Weights of a small image classifier: batches of 128, 24.9 epochs.
Rows from block 2 of a small image classifier, named by matrix and row number. Rows with one number within an expert belong to one neuron, the router's apart. Each number is 50 + 10 x the weight over its row's rms, rounded and kept within 0 to 99. All counts start at 0.
Before each expert's rows are labels from the 100 images, of 14976, where the router gives the expert most weight on average: "strongest on" is what is common among them; "patch colour" is the nearest of a few named colours to the mean colour under the peak. Only what is clearly more common there than usual is listed. The data: stained colorectal tissue patches (NCT-CRC-HE-100K).
# router: slot weights (model.blocks.2.mlp.router.weight, 64x320, trained with AdamW), inputs 0-79
# gate: expert gate (model.blocks.2.mlp.gate, 32x80x320), inputs 0-79
# up: expert up (model.blocks.2.mlp.up, 32x80x320), inputs 0-79
# down: expert down (model.blocks.2.mlp.down, 32x320x80, transposed), outputs 0-79

# expert 30
strongest on: tissue: adipose tissue
patch colour: white
router.60:71 61 59 65 30 53 59 61 67 53 64 40 60 39 57 52 43 56 49 63 63 52 57 67 50 54 53 56 42 33 48 63 34 38 49 52 63 54 34 38 59 57 52 56 57 43 58 61 51 46 39 41 47 58 50 63 49 33 44 66 51 58 50 64 67 55 54 41 57 52 59 47 51 56 42 46 57 56 38 76
router.61:48 71 63 65 28 52 46 50 55 48 60 50 62 56 54 57 53 61 55 45 54 63 61 68 60 62 52 50 45 30 42 70 41 43 60 64 45 58 34 31 61 48 59 56 54 35 54 50 47 55 52 59 29 44 55 61 58 60 42 70 46 46 55 48 58 55 66 37 63 60 71 55 46 57 42 62 59 56 42 59
gate.0:69 46 50 61 60 44 47 50 46 46 37 59 38 40 52 49 51 51 44 43 38 72 41 42 61 53 54 51 47 72 55 62 60 48 60 46 44 61 58 69 42 46 39 61 53 80 49 36 55 54 67 50 68 45 62 42 52 43 54 32 58 35 56 57 46 49 27 58 46 61 44 47 55 39 58 64 50 51 47 50
up.0:59 26 50 60 53 48 54 46 40 34 44 54 40 36 47 52 45 46 45 44 33 77 38 47 70 53 44 53 50 70 63 68 57 61 58 55 47 63 59 72 41 43 44 60 58 65 46 26 48 52 67 54 63 46 65 46 49 40 57 34 53 43 54 52 46 44 29 52 47 71 49 47 53 36 64 63 54 52 51 49
down.0:39 57 53 56 52 55 63 71 42 47 44 39 50 52 50 60 45 58 46 44 72 50 55 63 52 44 68 60 52 53 30 43 72 39 71 49 48 24 53 47 61 48 40 48 58 53 54 72 42 48 43 48 55 51 48 72 33 36 51 48 51 50 50 30 54 36 54 52 44 55 57 40 46 45 51 41 76 44 56 51
gate.1:58 30 51 39 46 55 61 41 25 52 61 57 61 67 35 50 40 40 38 56 74 38 46 54 51 48 64 71 37 75 63 59 42 64 48 64 48 55 48 56 52 38 30 43 50 50 67 40 45 51 47 54 43 53 62 50 40 47 53 44 43 53 51 63 63 42 53 47 56 58 45 56 51 48 42 43 50 58 41 54
up.1:37 46 51 43 42 53 50 50 68 53 31 51 42 37 58 69 56 54 52 40 44 80 57 39 61 49 39 29 53 35 56 47 54 52 53 42 53 45 51 46 50 53 53 49 50 44 37 47 53 49 71 49 49 39 31 36 61 51 50 45 55 49 56 35 40 53 39 52 49 59 64 44 49 41 49 64 44 46 55 43
down.1:55 44 49 49 59 34 58 76 38 58 38 45 47 43 92 52 54 77 62 43 40 36 65 44 42 55 46 45 50 51 43 52 54 51 51 49 55 42 48 46 42 60 64 43 59 54 26 54 57 76 43 51 41 25 35 35 00 54 58 61 51 51 42 42 39 61 58 54 52 56 44 45 49 50 57 39 58 51 51 50
gate.2:53 45 35 61 55 54 47 44 51 44 47 46 65 60 51 42 46 55 37 56 52 47 45 45 61 47 49 44 56 55 28 47 67 31 47 50 45 54 42 48 68 41 49 57 32 54 42 61 53 49 58 48 43 50 50 52 44 51 51 55 44 50 30 37 62 42 56 34 27 49 54 63 60 42 58 66 31 39 42 60
up.2:48 58 52 42 52 41 48 52 55 36 58 46 37 36 56 34 35 49 40 51 40 51 44 45 53 51 59 52 39 29 40 59 72 65 44 44 59 61 61 46 46 45 62 56 57 66 44 43 57 63 50 48 55 66 41 49 52 48 39 61 44 47 72 40 28 63 29 55 49 42 59 53 52 39 49 40 61 56 49 57
down.2:50 62 41 50 43 40 33 46 48 67 42 46 54 55 49 57 43 54 59 26 48 47 71 69 42 36 52 44 49 59 38 46 59 41 37 61 51 60 33 47 36 44 46 47 65 47 51 40 55 59 49 52 42 51 73 57 59 53 57 65 50 48 43 62 50 56 49 46 61 45 50 38 69 62 51 63 53 72 64 54
gate.3:66 68 50 56 67 51 60 61 28 49 61 52 48 53 50 54 56 41 48 56 62 68 51 41 45 54 41 56 57 33 36 45 49 53 44 44 54 49 55 77 43 63 40 60 46 70 57 58 49 42 40 45 35 68 42 37 38 66 66 59 60 48 44 65 53 47 59 49 53 51 44 44 52 48 37 34 53 35 68 68
up.3:31 29 48 40 31 41 38 37 63 45 40 48 58 47 44 33 49 68 45 44 57 33 57 58 52 53 50 57 40 67 50 58 49 34 53 63 47 42 46 28 55 44 52 42 47 28 38 45 53 40 53 52 54 42 49 71 54 38 34 51 42 54 51 39 49 45 34 56 44 50 53 60 49 53 61 67 47 64 43 28
down.3:42 60 51 48 54 56 53 45 57 60 31 60 49 48 20 42 48 47 46 44 47 43 27 53 45 50 31 44 52 53 74 43 46 58 38 53 45 48 49 44 56 52 71 48 41 48 53 44 52 50 48 55 59 22 51 72 55 56 48 40 45 50 48 56 47 41 46 63 39 56 44 35 51 47 53 59 48 54 56 51
gate.4:47 67 51 43 33 63 44 53 77 59 57 39 52 35 63 47 47 55 63 57 42 54 48 56 70 46 56 52 47 54 56 41 47 58 54 58 57 64 39 54 57 36 58 56 54 34 45 47 61 54 49 54 58 33 38 56 52 55 46 65 41 60 48 58 47 54 70 45 59 62 47 49 40 47 53 60 48 63 50 61
up.4:41 48 53 44 34 63 53 45 69 54 53 43 48 31 63 42 55 57 59 61 60 63 57 56 72 46 52 51 47 59 64 45 45 51 53 61 55 66 43 64 55 24 55 59 48 43 44 39 60 45 46 62 51 36 46 66 53 47 48 55 45 57 41 52 47 51 64 46 58 57 38 52 36 40 51 64 54 62 47 58
down.4:47 43 49 44 51 67 38 42 60 45 51 62 57 53 37 42 43 47 53 49 47 42 39 42 50 56 59 39 52 57 45 53 48 36 63 50 49 67 41 66 53 52 26 52 48 54 38 50 47 38 55 55 66 64 38 48 53 70 65 63 54 46 58 69 53 69 55 58 68 48 47 49 56 57 51 51 49 59 50 46
gate.5:48 74 43 44 45 38 67 57 51 60 59 65 61 48 52 60 57 50 49 60 54 43 43 45 56 52 32 57 57 53 48 63 54 35 38 48 54 47 38 70 48 47 61 56 36 47 42 64 52 48 42 48 59 29 51 62 21 58 55 69 54 58 39 43 52 44 66 43 52 47 40 45 49 50 42 49 49 56 55 71
up.5:43 66 42 41 47 42 63 60 51 57 57 61 62 56 51 57 55 52 44 62 51 46 46 50 55 52 30 59 56 58 49 63 51 32 41 41 48 53 42 58 49 56 72 57 44 50 45 69 55 51 37 50 58 35 49 66 29 59 50 67 51 54 41 48 57 44 71 44 44 39 38 44 46 59 47 46 52 61 50 62
down.5:41 25 49 59 43 57 53 52 32 49 38 56 51 57 67 56 44 84 57 53 40 46 47 69 52 57 30 59 54 59 62 56 67 62 53 53 51 41 40 45 66 57 33 54 56 65 47 54 51 56 46 59 59 43 44 61 02 48 60 54 53 46 51 60 48 42 44 32 48 47 51 58 44 49 46 51 30 45 55 50

# expert 27
strongest on: tissue: debris
patch colour: grey
router.54:65 46 41 47 34 53 42 59 49 56 41 44 36 54 43 62 44 43 50 46 48 52 35 44 58 45 47 43 48 53 48 51 43 37 46 47 56 54 40 52 60 53 62 34 32 43 41 65 47 50 50 34 65 56 53 57 31 47 40 45 42 59 40 47 50 37 45 70 30 37 54 41 61 60 49 64 47 42 38 54
router.55:58 50 50 60 57 72 51 63 60 56 60 33 55 61 49 60 24 29 47 71 55 40 39 54 53 45 67 42 38 46 54 56 35 53 38 44 63 39 42 36 58 64 48 60 48 47 55 39 52 42 36 39 63 65 56 51 54 33 50 50 48 64 48 42 71 50 53 46 47 51 56 37 59 49 49 36 55 67 43 40
gate.0:32 72 47 63 39 48 58 45 62 48 47 43 57 38 68 49 48 44 49 38 27 35 65 46 52 49 45 51 50 46 43 49 50 67 47 39 39 40 57 27 59 37 41 56 45 47 50 53 51 41 38 50 53 64 39 35 47 53 50 49 52 48 48 30 37 60 53 52 41 45 64 55 40 44 52 50 56 45 34 46
up.0:32 64 44 63 34 49 60 52 54 48 51 46 60 52 62 54 50 46 48 41 37 50 70 51 44 44 43 52 50 43 48 56 45 72 46 36 38 41 55 24 59 42 43 52 42 45 52 55 49 48 34 47 45 64 53 33 45 49 50 49 52 48 47 35 41 56 55 53 39 41 62 46 43 43 52 44 57 46 40 48
down.0:34 45 56 50 47 63 53 43 65 52 60 43 52 47 24 69 49 56 48 45 39 68 65 49 46 59 58 60 56 46 45 53 29 54 30 50 51 42 54 47 52 51 23 50 60 61 57 59 51 46 53 54 42 57 39 22 28 37 44 53 43 59 49 41 33 36 76 53 28 41 48 50 48 51 47 44 69 50 45 62
gate.1:70 37 58 54 41 51 40 66 40 48 48 50 45 38 37 65 42 50 49 45 17 56 59 46 51 62 53 60 57 49 56 58 71 51 36 51 52 66 41 46 62 40 56 48 58 38 53 65 48 49 47 38 63 56 78 50 46 41 55 39 51 43 62 48 45 58 53 43 69 68 60 61 63 43 49 35 52 32 52 41
up.1:63 43 53 30 41 54 41 32 53 48 43 47 43 61 56 53 61 55 51 61 52 46 51 37 49 64 54 68 58 62 47 29 50 58 48 51 40 52 66 49 45 54 60 47 50 50 41 56 52 63 51 64 45 44 37 39 75 32 55 45 52 59 28 47 52 59 59 60 52 50 47 48 32 37 41 46 40 57 58 64
down.1:51 54 45 50 49 53 51 53 60 37 51 41 47 54 46 34 38 60 55 48 31 44 56 40 46 35 46 53 51 53 39 45 38 44 56 62 41 51 59 34 51 54 42 39 36 64 54 75 54 55 58 30 35 58 36 62 52 51 45 54 59 61 51 36 47 44 43 43 52 54 32 44 58 46 49 47 66 63 68 64
gate.2:50 38 48 36 39 58 52 35 41 55 47 26 55 58 57 58 47 50 40 41 48 59 59 60 56 46 62 48 54 34 26 61 53 54 40 32 51 43 64 55 42 54 42 47 47 47 68 66 40 31 45 49 69 74 59 36 41 52 56 51 47 54 44 65 44 38 51 58 45 47 56 48 43 54 53 48 34 36 44 57
up.2:42 38 41 29 46 61 46 38 28 56 44 44 49 65 56 45 57 50 38 45 39 67 55 53 59 51 59 42 55 20 31 51 57 51 42 52 54 55 50 44 48 46 57 47 52 41 57 56 39 33 41 52 68 78 55 45 42 52 48 52 54 56 44 70 51 30 49 59 54 45 62 59 48 55 63 51 26 47 31 61
down.2:43 43 46 46 44 57 51 45 52 49 37 53 48 49 87 37 49 41 60 50 67 26 38 63 49 51 80 49 44 51 52 53 39 51 62 47 49 79 55 52 54 45 60 54 45 17 40 62 50 50 48 49 59 90 54 50 74 52 60 52 55 56 51 70 42 53 44 53 56 51 58 51 44 54 50 40 43 54 55 48
gate.3:46 61 47 32 49 43 31 36 50 65 45 56 42 57 48 39 57 46 37 29 39 42 32 37 71 53 55 35 46 59 37 54 56 40 45 47 65 43 54 50 44 58 49 43 40 46 58 50 37 49 51 33 70 44 46 70 57 51 32 47 50 47 66 43 49 36 52 50 59 50 37 53 57 69 48 59 54 63 38 43
up.3:50 56 47 28 54 40 38 36 41 60 50 52 52 53 43 36 53 47 34 36 35 55 31 37 69 49 49 48 50 61 38 69 57 40 38 50 60 41 51 57 40 59 45 52 44 44 62 57 39 40 46 43 73 43 48 66 59 61 43 50 41 48 66 43 46 44 59 51 49 53 38 46 56 69 48 65 50 59 42 42
down.3:44 51 47 46 44 57 48 55 46 46 53 41 49 45 27 65 52 44 50 40 31 50 36 53 37 49 53 47 49 43 36 36 42 40 59 52 40 69 48 54 47 54 33 45 60 48 45 59 55 35 47 55 27 63 52 42 96 48 37 54 50 59 51 32 55 52 76 54 73 49 46 63 55 53 52 49 63 60 41 54
gate.4:62 62 56 48 70 44 48 52 66 57 53 42 50 60 50 47 58 30 40 43 60 68 51 69 62 57 30 48 54 47 51 58 65 43 51 51 48 51 43 56 60 52 64 41 54 59 49 68 45 56 47 62 40 31 58 44 61 48 58 55 55 52 55 57 60 46 52 41 55 58 51 53 52 46 32 43 40 52 44 42
up.4:35 23 54 43 39 70 52 56 52 46 52 53 44 46 44 49 55 55 59 49 20 52 51 47 55 55 60 35 56 51 47 33 41 61 44 63 41 65 59 65 47 30 49 49 60 39 48 45 49 60 42 51 14 67 46 49 39 53 50 53 64 52 41 46 48 52 56 54 51 40 59 75 50 55 64 52 55 63 68 45
down.4:58 52 51 46 54 45 52 64 46 53 73 51 53 48 50 58 47 60 45 45 35 62 37 49 46 53 31 44 38 42 59 50 58 52 46 56 61 94 59 44 50 47 66 54 56 56 34 21 54 28 49 48 55 32 57 40 77 47 27 48 45 50 49 50 41 38 46 76 40 48 50 36 46 50 52 47 82 56 49 39
gate.5:54 34 57 52 44 46 43 55 29 37 56 37 50 45 61 49 61 69 58 62 30 56 45 52 28 60 43 37 54 52 58 50 29 51 61 59 49 53 60 35 45 62 45 32 59 64 40 61 53 61 47 43 61 54 65 45 26 51 43 43 56 46 69 44 46 43 56 54 33 51 47 65 55 83 51 47 48 66 56 60
up.5:65 46 53 51 51 57 43 59 28 56 57 68 48 38 43 55 32 62 34 51 57 61 35 75 54 40 57 54 45 47 41 61 52 56 61 53 45 48 38 41 51 54 53 40 62 53 45 58 62 62 69 42 75 52 45 46 49 40 51 51 69 58 65 44 48 30 41 59 36 58 61 56 70 38 51 49 52 62 51 55
down.5:48 59 39 46 70 36 53 53 54 53 52 67 30 64 47 34 42 51 50 44 56 34 33 60 49 45 53 61 48 38 58 66 40 48 33 52 36 56 48 43 42 44 50 38 60 54 46 55 56 57 69 36 47 51 39 58 47 38 49 48 41 43 37 50 54 41 37 40 47 57 54 53 60 50 66 53 44 50 47 49

# expert 1
strongest on: tissue: lymphocytes; tissue: debris
patch colour: brown
router.2:66 41 40 59 58 55 45 47 63 56 63 38 56 59 63 56 39 30 47 65 67 21 44 43 48 44 74 61 49 51 49 34 39 64 36 45 67 40 55 54 44 56 47 35 43 55 63 51 45 45 58 41 62 70 70 49 51 45 49 52 48 58 48 44 63 48 63 45 49 40 50 39 58 47 46 43 52 51 44 70
router.3:68 37 42 63 50 56 44 43 61 57 62 53 59 57 61 57 40 40 44 60 79 37 32 54 50 45 81 58 41 54 43 34 41 55 37 56 62 42 49 48 38 66 54 35 51 52 62 54 33 37 51 42 58 66 69 44 48 40 59 53 57 47 54 37 59 38 62 38 41 32 52 50 49 44 52 51 44 54 38 67
gate.6:58 69 42 49 48 59 35 47 64 41 36 43 27 48 49 57 79 54 56 45 50 69 59 50 54 40 48 42 53 43 60 49 48 49 47 47 44 55 52 44 47 47 54 78 50 59 60 48 49 45 47 57 44 58 32 52 54 48 56 47 55 43 46 42 42 44 50 45 38 28 45 55 42 61 54 38 52 75 49 33
up.6:45 74 48 52 44 55 26 55 62 39 39 45 25 51 49 52 65 54 49 44 44 65 42 46 53 53 52 38 54 36 68 61 55 44 43 58 51 53 55 50 46 49 47 77 54 62 52 61 39 34 43 50 44 59 39 39 69 40 52 44 59 49 65 57 51 48 48 49 35 47 46 61 43 57 56 34 38 78 49 20
down.6:34 47 56 59 43 71 50 42 58 40 63 57 52 41 20 49 50 72 61 56 62 38 52 57 50 51 44 50 45 36 43 55 51 59 36 45 58 33 59 51 48 59 53 54 48 24 39 36 44 69 44 69 58 30 62 34 43 68 52 70 42 53 52 49 32 38 47 37 54 58 51 43 47 49 47 54 65 53 40 64
gate.7:35 64 50 54 43 31 28 53 37 53 37 58 50 43 39 49 37 71 45 39 60 64 51 46 62 50 56 44 43 33 58 45 62 37 59 54 53 32 54 52 56 57 43 43 40 65 54 86 44 60 66 48 48 41 54 57 45 43 54 45 46 46 55 50 38 42 34 44 46 58 26 37 41 49 47 52 23 39 51 58
up.7:34 56 48 52 39 30 32 54 36 47 40 57 51 54 38 43 42 72 39 37 64 72 49 45 64 50 59 47 45 29 55 47 63 38 57 52 50 36 52 56 53 57 42 48 44 62 54 86 48 60 67 48 51 49 55 58 41 45 59 42 46 44 54 52 36 37 35 43 46 58 30 41 43 46 46 50 24 41 53 51
down.7:54 50 52 52 52 69 51 52 51 61 63 47 56 48 11 40 53 50 51 61 44 27 50 47 49 56 42 38 48 57 55 52 53 45 44 47 50 56 31 40 47 44 57 47 56 37 49 43 47 55 53 36 51 41 45 42 44 62 21 55 48 57 47 27 65 54 60 52 65 49 52 46 54 60 56 59 48 48 63 46
gate.8:42 43 55 56 51 49 54 55 55 53 54 64 50 41 42 60 18 47 61 59 34 37 57 46 51 41 45 42 48 22 67 54 53 51 43 70 42 49 63 63 57 53 45 47 47 67 52 50 57 27 40 54 61 54 53 41 45 53 61 49 67 49 49 56 68 51 52 51 45 51 54 47 62 54 48 51 61 47 60 43
up.8:46 59 56 54 50 48 51 51 59 53 59 68 51 39 44 61 26 49 56 58 36 45 60 48 47 43 42 42 47 16 63 52 49 47 47 64 41 51 58 61 56 56 46 50 41 68 53 61 59 32 43 50 61 53 52 35 41 53 61 49 61 52 51 62 68 56 54 48 48 51 60 49 61 54 52 55 63 43 59 44
down.8:36 43 51 42 53 48 58 59 50 41 62 47 54 55 41 57 46 50 40 55 57 64 33 54 47 53 40 63 51 52 70 56 40 58 69 50 43 34 41 40 54 46 38 58 49 53 37 66 45 52 52 36 67 50 59 71 50 39 33 43 50 46 47 49 51 53 50 53 53 47 43 21 51 54 41 47 67 55 40 46
gate.9:54 69 49 50 26 47 57 56 50 51 50 35 55 56 49 57 21 39 46 39 48 41 62 49 36 47 65 41 47 40 54 64 27 74 51 39 50 49 44 35 45 38 51 53 35 43 54 56 45 62 38 48 58 54 59 48 37 54 48 56 51 53 44 47 43 44 56 50 48 50 60 31 46 55 49 25 55 48 39 49
up.9:57 65 51 51 30 48 59 53 48 50 52 32 53 55 50 55 26 44 48 38 51 47 66 47 38 47 64 40 49 33 57 64 29 69 51 41 49 49 45 38 43 34 45 55 34 46 56 48 49 59 39 50 57 56 59 42 37 58 50 56 49 52 44 45 45 42 56 49 50 52 59 27 48 52 44 29 53 49 38 55
down.9:45 61 50 46 46 58 66 58 51 55 52 48 52 54 00 59 46 58 44 42 46 55 43 34 50 54 57 58 56 54 59 52 44 68 27 55 49 30 47 41 73 40 44 46 44 63 60 74 52 40 45 36 48 54 42 68 47 42 61 46 43 61 50 60 43 37 38 53 52 43 47 31 51 47 58 57 50 48 54 63
gate.10:57 60 53 47 52 61 47 52 62 66 55 26 51 43 57 58 38 36 67 66 60 55 57 34 60 34 46 66 54 48 50 73 51 49 51 70 63 45 49 41 52 49 39 56 63 35 65 66 47 62 53 39 51 71 50 45 60 43 56 50 51 48 49 40 49 64 51 44 54 59 43 44 59 46 45 49 42 52 59 71
up.10:66 62 48 53 55 61 52 41 58 67 54 21 49 50 51 53 36 53 63 65 61 58 47 34 59 31 46 61 58 46 45 51 51 60 50 67 66 38 49 45 51 60 47 52 63 34 73 56 50 60 47 37 45 68 44 55 56 44 53 48 50 54 45 39 45 61 49 51 53 52 57 43 54 40 39 44 47 68 64 73
down.10:42 43 60 54 55 65 44 32 50 49 57 45 44 46 35 60 50 41 52 48 45 49 63 49 52 56 25 49 52 61 34 47 54 53 46 45 37 47 60 50 33 52 58 49 38 38 48 39 50 80 42 58 32 49 62 17 54 35 45 55 50 48 61 65 45 46 47 22 54 43 49 43 49 64 47 55 22 52 41 39
gate.11:58 32 50 61 48 56 54 50 65 41 54 52 55 51 48 61 39 73 64 58 46 64 54 49 28 42 61 58 50 52 45 34 53 47 57 50 61 57 66 61 53 49 57 44 42 61 67 57 45 59 47 51 59 37 65 37 41 42 47 52 42 52 43 52 58 54 50 56 51 62 48 41 57 53 56 63 31 47 44 63
up.11:34 46 47 67 68 37 52 50 71 48 49 43 52 61 59 68 49 61 60 60 43 48 51 44 31 40 40 49 51 47 41 45 46 56 55 36 53 55 64 62 47 41 57 52 44 61 56 28 44 52 37 53 70 38 58 37 43 47 51 56 48 44 47 50 54 52 58 52 67 48 55 45 51 47 52 66 53 38 49 68
down.11:49 61 43 48 52 56 52 54 59 58 67 43 58 54 52 46 52 75 57 45 53 57 59 65 47 44 58 53 40 41 56 53 61 48 78 49 44 66 58 50 35 42 45 57 47 81 33 54 48 72 53 23 66 40 56 45 50 73 27 50 43 47 48 66 49 65 41 56 67 54 46 02 45 38 43 59 55 51 46 58

# expert 16
strongest on: tissue: debris
patch colour: purple
router.32:65 36 38 65 54 51 62 41 71 57 54 41 47 68 48 60 35 36 46 68 49 28 40 46 54 40 51 49 33 59 56 20 35 66 38 57 62 49 44 61 43 61 54 34 51 54 63 47 65 49 43 41 60 58 54 45 60 28 56 49 61 51 28 54 48 43 51 44 37 30 45 39 42 39 42 39 43 52 57 51
router.33:66 24 36 39 57 53 51 33 57 52 54 46 50 60 65 35 51 45 54 67 46 38 40 58 58 46 46 56 54 70 42 23 37 75 39 45 52 55 45 58 33 52 53 42 76 48 35 48 59 57 43 52 60 58 45 39 49 35 58 59 53 56 34 56 43 42 54 49 40 40 33 39 49 32 58 40 36 56 41 53
gate.0:54 49 63 46 45 48 40 35 46 42 47 66 60 28 53 40 47 39 63 60 59 47 26 43 53 63 55 54 52 56 67 42 38 63 70 69 43 59 48 54 61 59 57 45 60 28 39 53 56 54 43 58 44 36 55 43 41 52 59 44 46 57 51 32 46 56 52 61 45 55 39 45 49 44 60 53 41 56 63 76
up.0:51 51 59 37 51 56 52 44 58 52 49 50 50 65 57 39 77 40 45 56 58 62 35 60 46 47 46 57 56 44 55 53 47 36 47 58 59 50 56 71 61 32 50 56 44 41 47 64 58 38 56 46 50 46 51 64 44 61 57 47 42 41 62 62 43 49 53 56 39 51 36 42 50 45 59 59 59 36 64 38
down.0:51 42 35 62 52 42 45 53 42 64 43 36 39 49 42 68 58 51 49 61 40 52 51 27 55 47 57 25 52 48 58 42 66 49 48 56 45 52 50 43 49 52 49 53 48 47 28 55 35 45 52 65 65 56 62 38 49 64 44 52 43 49 57 41 60 35 48 43 45 61 47 44 40 28 59 45 64 41 45 42
gate.1:55 61 50 56 43 66 55 52 28 47 43 38 34 69 57 50 43 36 52 57 51 59 56 39 55 47 57 44 53 44 44 62 32 29 39 33 61 38 62 51 47 29 52 46 27 51 38 57 49 62 51 46 47 54 48 60 39 71 42 44 45 60 44 33 49 48 47 59 55 68 59 34 62 64 59 56 50 53 58 43
up.1:58 58 51 56 50 65 59 43 28 52 45 42 35 64 49 53 41 29 50 53 62 44 56 42 49 47 45 53 52 41 55 61 32 27 42 41 55 40 52 48 45 30 48 36 36 54 37 60 43 73 58 47 56 46 61 50 51 60 46 43 47 57 47 39 51 50 44 52 53 62 54 35 66 63 50 58 51 49 65 48
down.1:48 50 43 51 62 44 46 58 58 53 22 50 40 52 30 44 53 58 56 44 35 40 55 38 40 63 60 59 53 45 52 51 47 64 81 47 49 48 73 46 58 62 36 58 50 54 34 69 45 11 48 16 66 42 49 58 66 61 58 52 55 51 47 44 48 50 55 58 57 38 42 38 40 48 51 47 70 57 44 58
gate.2:49 60 60 55 46 50 69 47 47 57 62 55 48 47 49 51 54 49 27 60 50 44 65 46 48 42 66 53 48 22 35 50 48 54 46 45 53 37 57 77 39 27 57 61 62 45 62 48 47 47 58 37 57 54 55 56 42 39 46 46 61 52 59 42 53 53 42 38 39 42 58 62 34 35 51 53 71 57 60 57
up.2:67 74 40 48 48 37 32 45 76 40 39 36 48 57 63 58 44 53 45 48 51 57 50 50 54 49 44 53 53 75 53 62 42 26 43 48 57 45 49 21 58 42 61 38 40 37 48 63 76 56 48 56 47 54 47 51 55 47 59 57 65 40 38 45 48 63 49 56 47 52 40 40 41 63 48 55 56 62 46 54
down.2:69 56 55 55 32 49 66 58 52 47 43 42 45 35 58 61 48 47 54 66 83 41 60 45 57 39 32 43 53 56 46 58 42 55 54 50 46 53 47 52 47 45 38 48 52 59 47 36 45 45 44 47 45 41 36 53 33 62 30 50 56 44 40 51 65 58 51 43 59 45 38 30 43 47 47 39 55 37 52 49
gate.3:58 48 40 41 47 59 63 46 42 55 40 57 47 27 47 53 45 43 69 47 56 45 52 56 49 48 42 48 53 60 54 46 36 69 42 40 38 63 45 77 57 47 42 47 61 50 56 50 58 26 38 46 27 81 35 39 42 36 50 36 53 58 48 56 38 58 56 51 51 45 33 53 35 21 48 59 50 48 51 43
up.3:61 59 51 66 61 48 56 30 56 54 40 65 44 40 58 57 54 52 54 50 35 51 48 56 41 45 47 52 61 67 48 53 48 49 52 56 36 60 51 68 51 27 44 47 63 38 67 35 64 24 51 39 26 50 28 37 58 43 36 53 59 50 55 46 55 57 49 51 53 45 37 42 51 45 44 76 48 43 54 47
down.3:61 31 41 48 49 50 61 49 57 53 47 55 63 59 54 48 40 41 48 41 65 46 33 81 56 48 10 48 35 52 52 82 60 54 55 51 52 53 49 45 41 43 52 44 70 30 44 64 52 53 43 46 51 43 53 51 49 56 55 48 40 52 50 40 63 40 63 61 52 50 29 62 59 43 65 49 50 51 40 51
gate.4:57 28 49 48 44 52 45 43 65 44 50 71 48 64 29 59 56 44 47 63 44 44 54 55 59 43 43 42 50 55 40 00 60 44 44 60 60 50 50 56 54 41 65 38 40 37 52 54 55 53 43 39 52 47 54 61 36 35 46 54 45 55 49 38 53 43 50 44 55 24 49 50 60 62 55 39 56 62 60 40
up.4:51 26 50 47 41 49 42 48 73 41 46 71 40 67 31 56 64 40 44 63 42 47 50 56 57 42 42 41 49 56 37 00 60 39 43 55 59 45 52 53 53 43 63 40 40 35 56 58 53 58 47 39 47 46 51 65 42 34 39 54 41 52 49 39 53 39 44 44 53 26 45 50 59 65 51 37 51 64 59 45
down.4:49 49 46 60 47 43 68 48 39 43 45 59 51 44 79 68 56 45 58 57 61 43 44 45 47 58 45 52 51 47 58 44 59 53 25 43 58 48 30 55 78 58 40 46 41 51 51 54 53 59 60 57 43 57 50 62 09 35 49 51 46 49 49 55 41 48 47 56 64 53 44 53 53 52 62 49 50 45 56 52
gate.5:72 52 34 39 56 48 56 45 48 55 40 65 47 49 63 48 57 69 53 57 51 38 58 41 36 49 44 66 44 48 41 35 33 63 58 50 46 61 39 37 48 56 39 54 61 58 45 60 55 48 35 54 66 48 38 50 40 61 38 49 59 50 34 49 52 54 53 65 52 57 51 62 49 51 59 46 35 48 53 18
up.5:42 58 66 53 53 40 41 49 70 49 54 67 49 40 50 57 52 49 42 46 55 44 52 60 54 48 57 54 59 59 62 41 46 53 50 59 36 37 54 46 41 43 51 59 45 59 36 57 56 36 58 49 37 52 57 59 55 50 57 62 48 37 53 57 46 45 48 45 53 45 34 50 50 64 47 57 56 50 44 59
down.5:38 35 67 48 53 52 59 54 47 40 41 56 49 50 49 58 44 64 60 59 59 73 53 58 60 56 42 57 53 54 52 59 63 42 49 51 44 36 46 57 37 67 46 44 49 44 57 44 57 38 52 54 48 58 47 45 71 19 52 65 45 35 55 74 55 58 31 50 60 67 50 61 58 45 52 69 47 46 40 37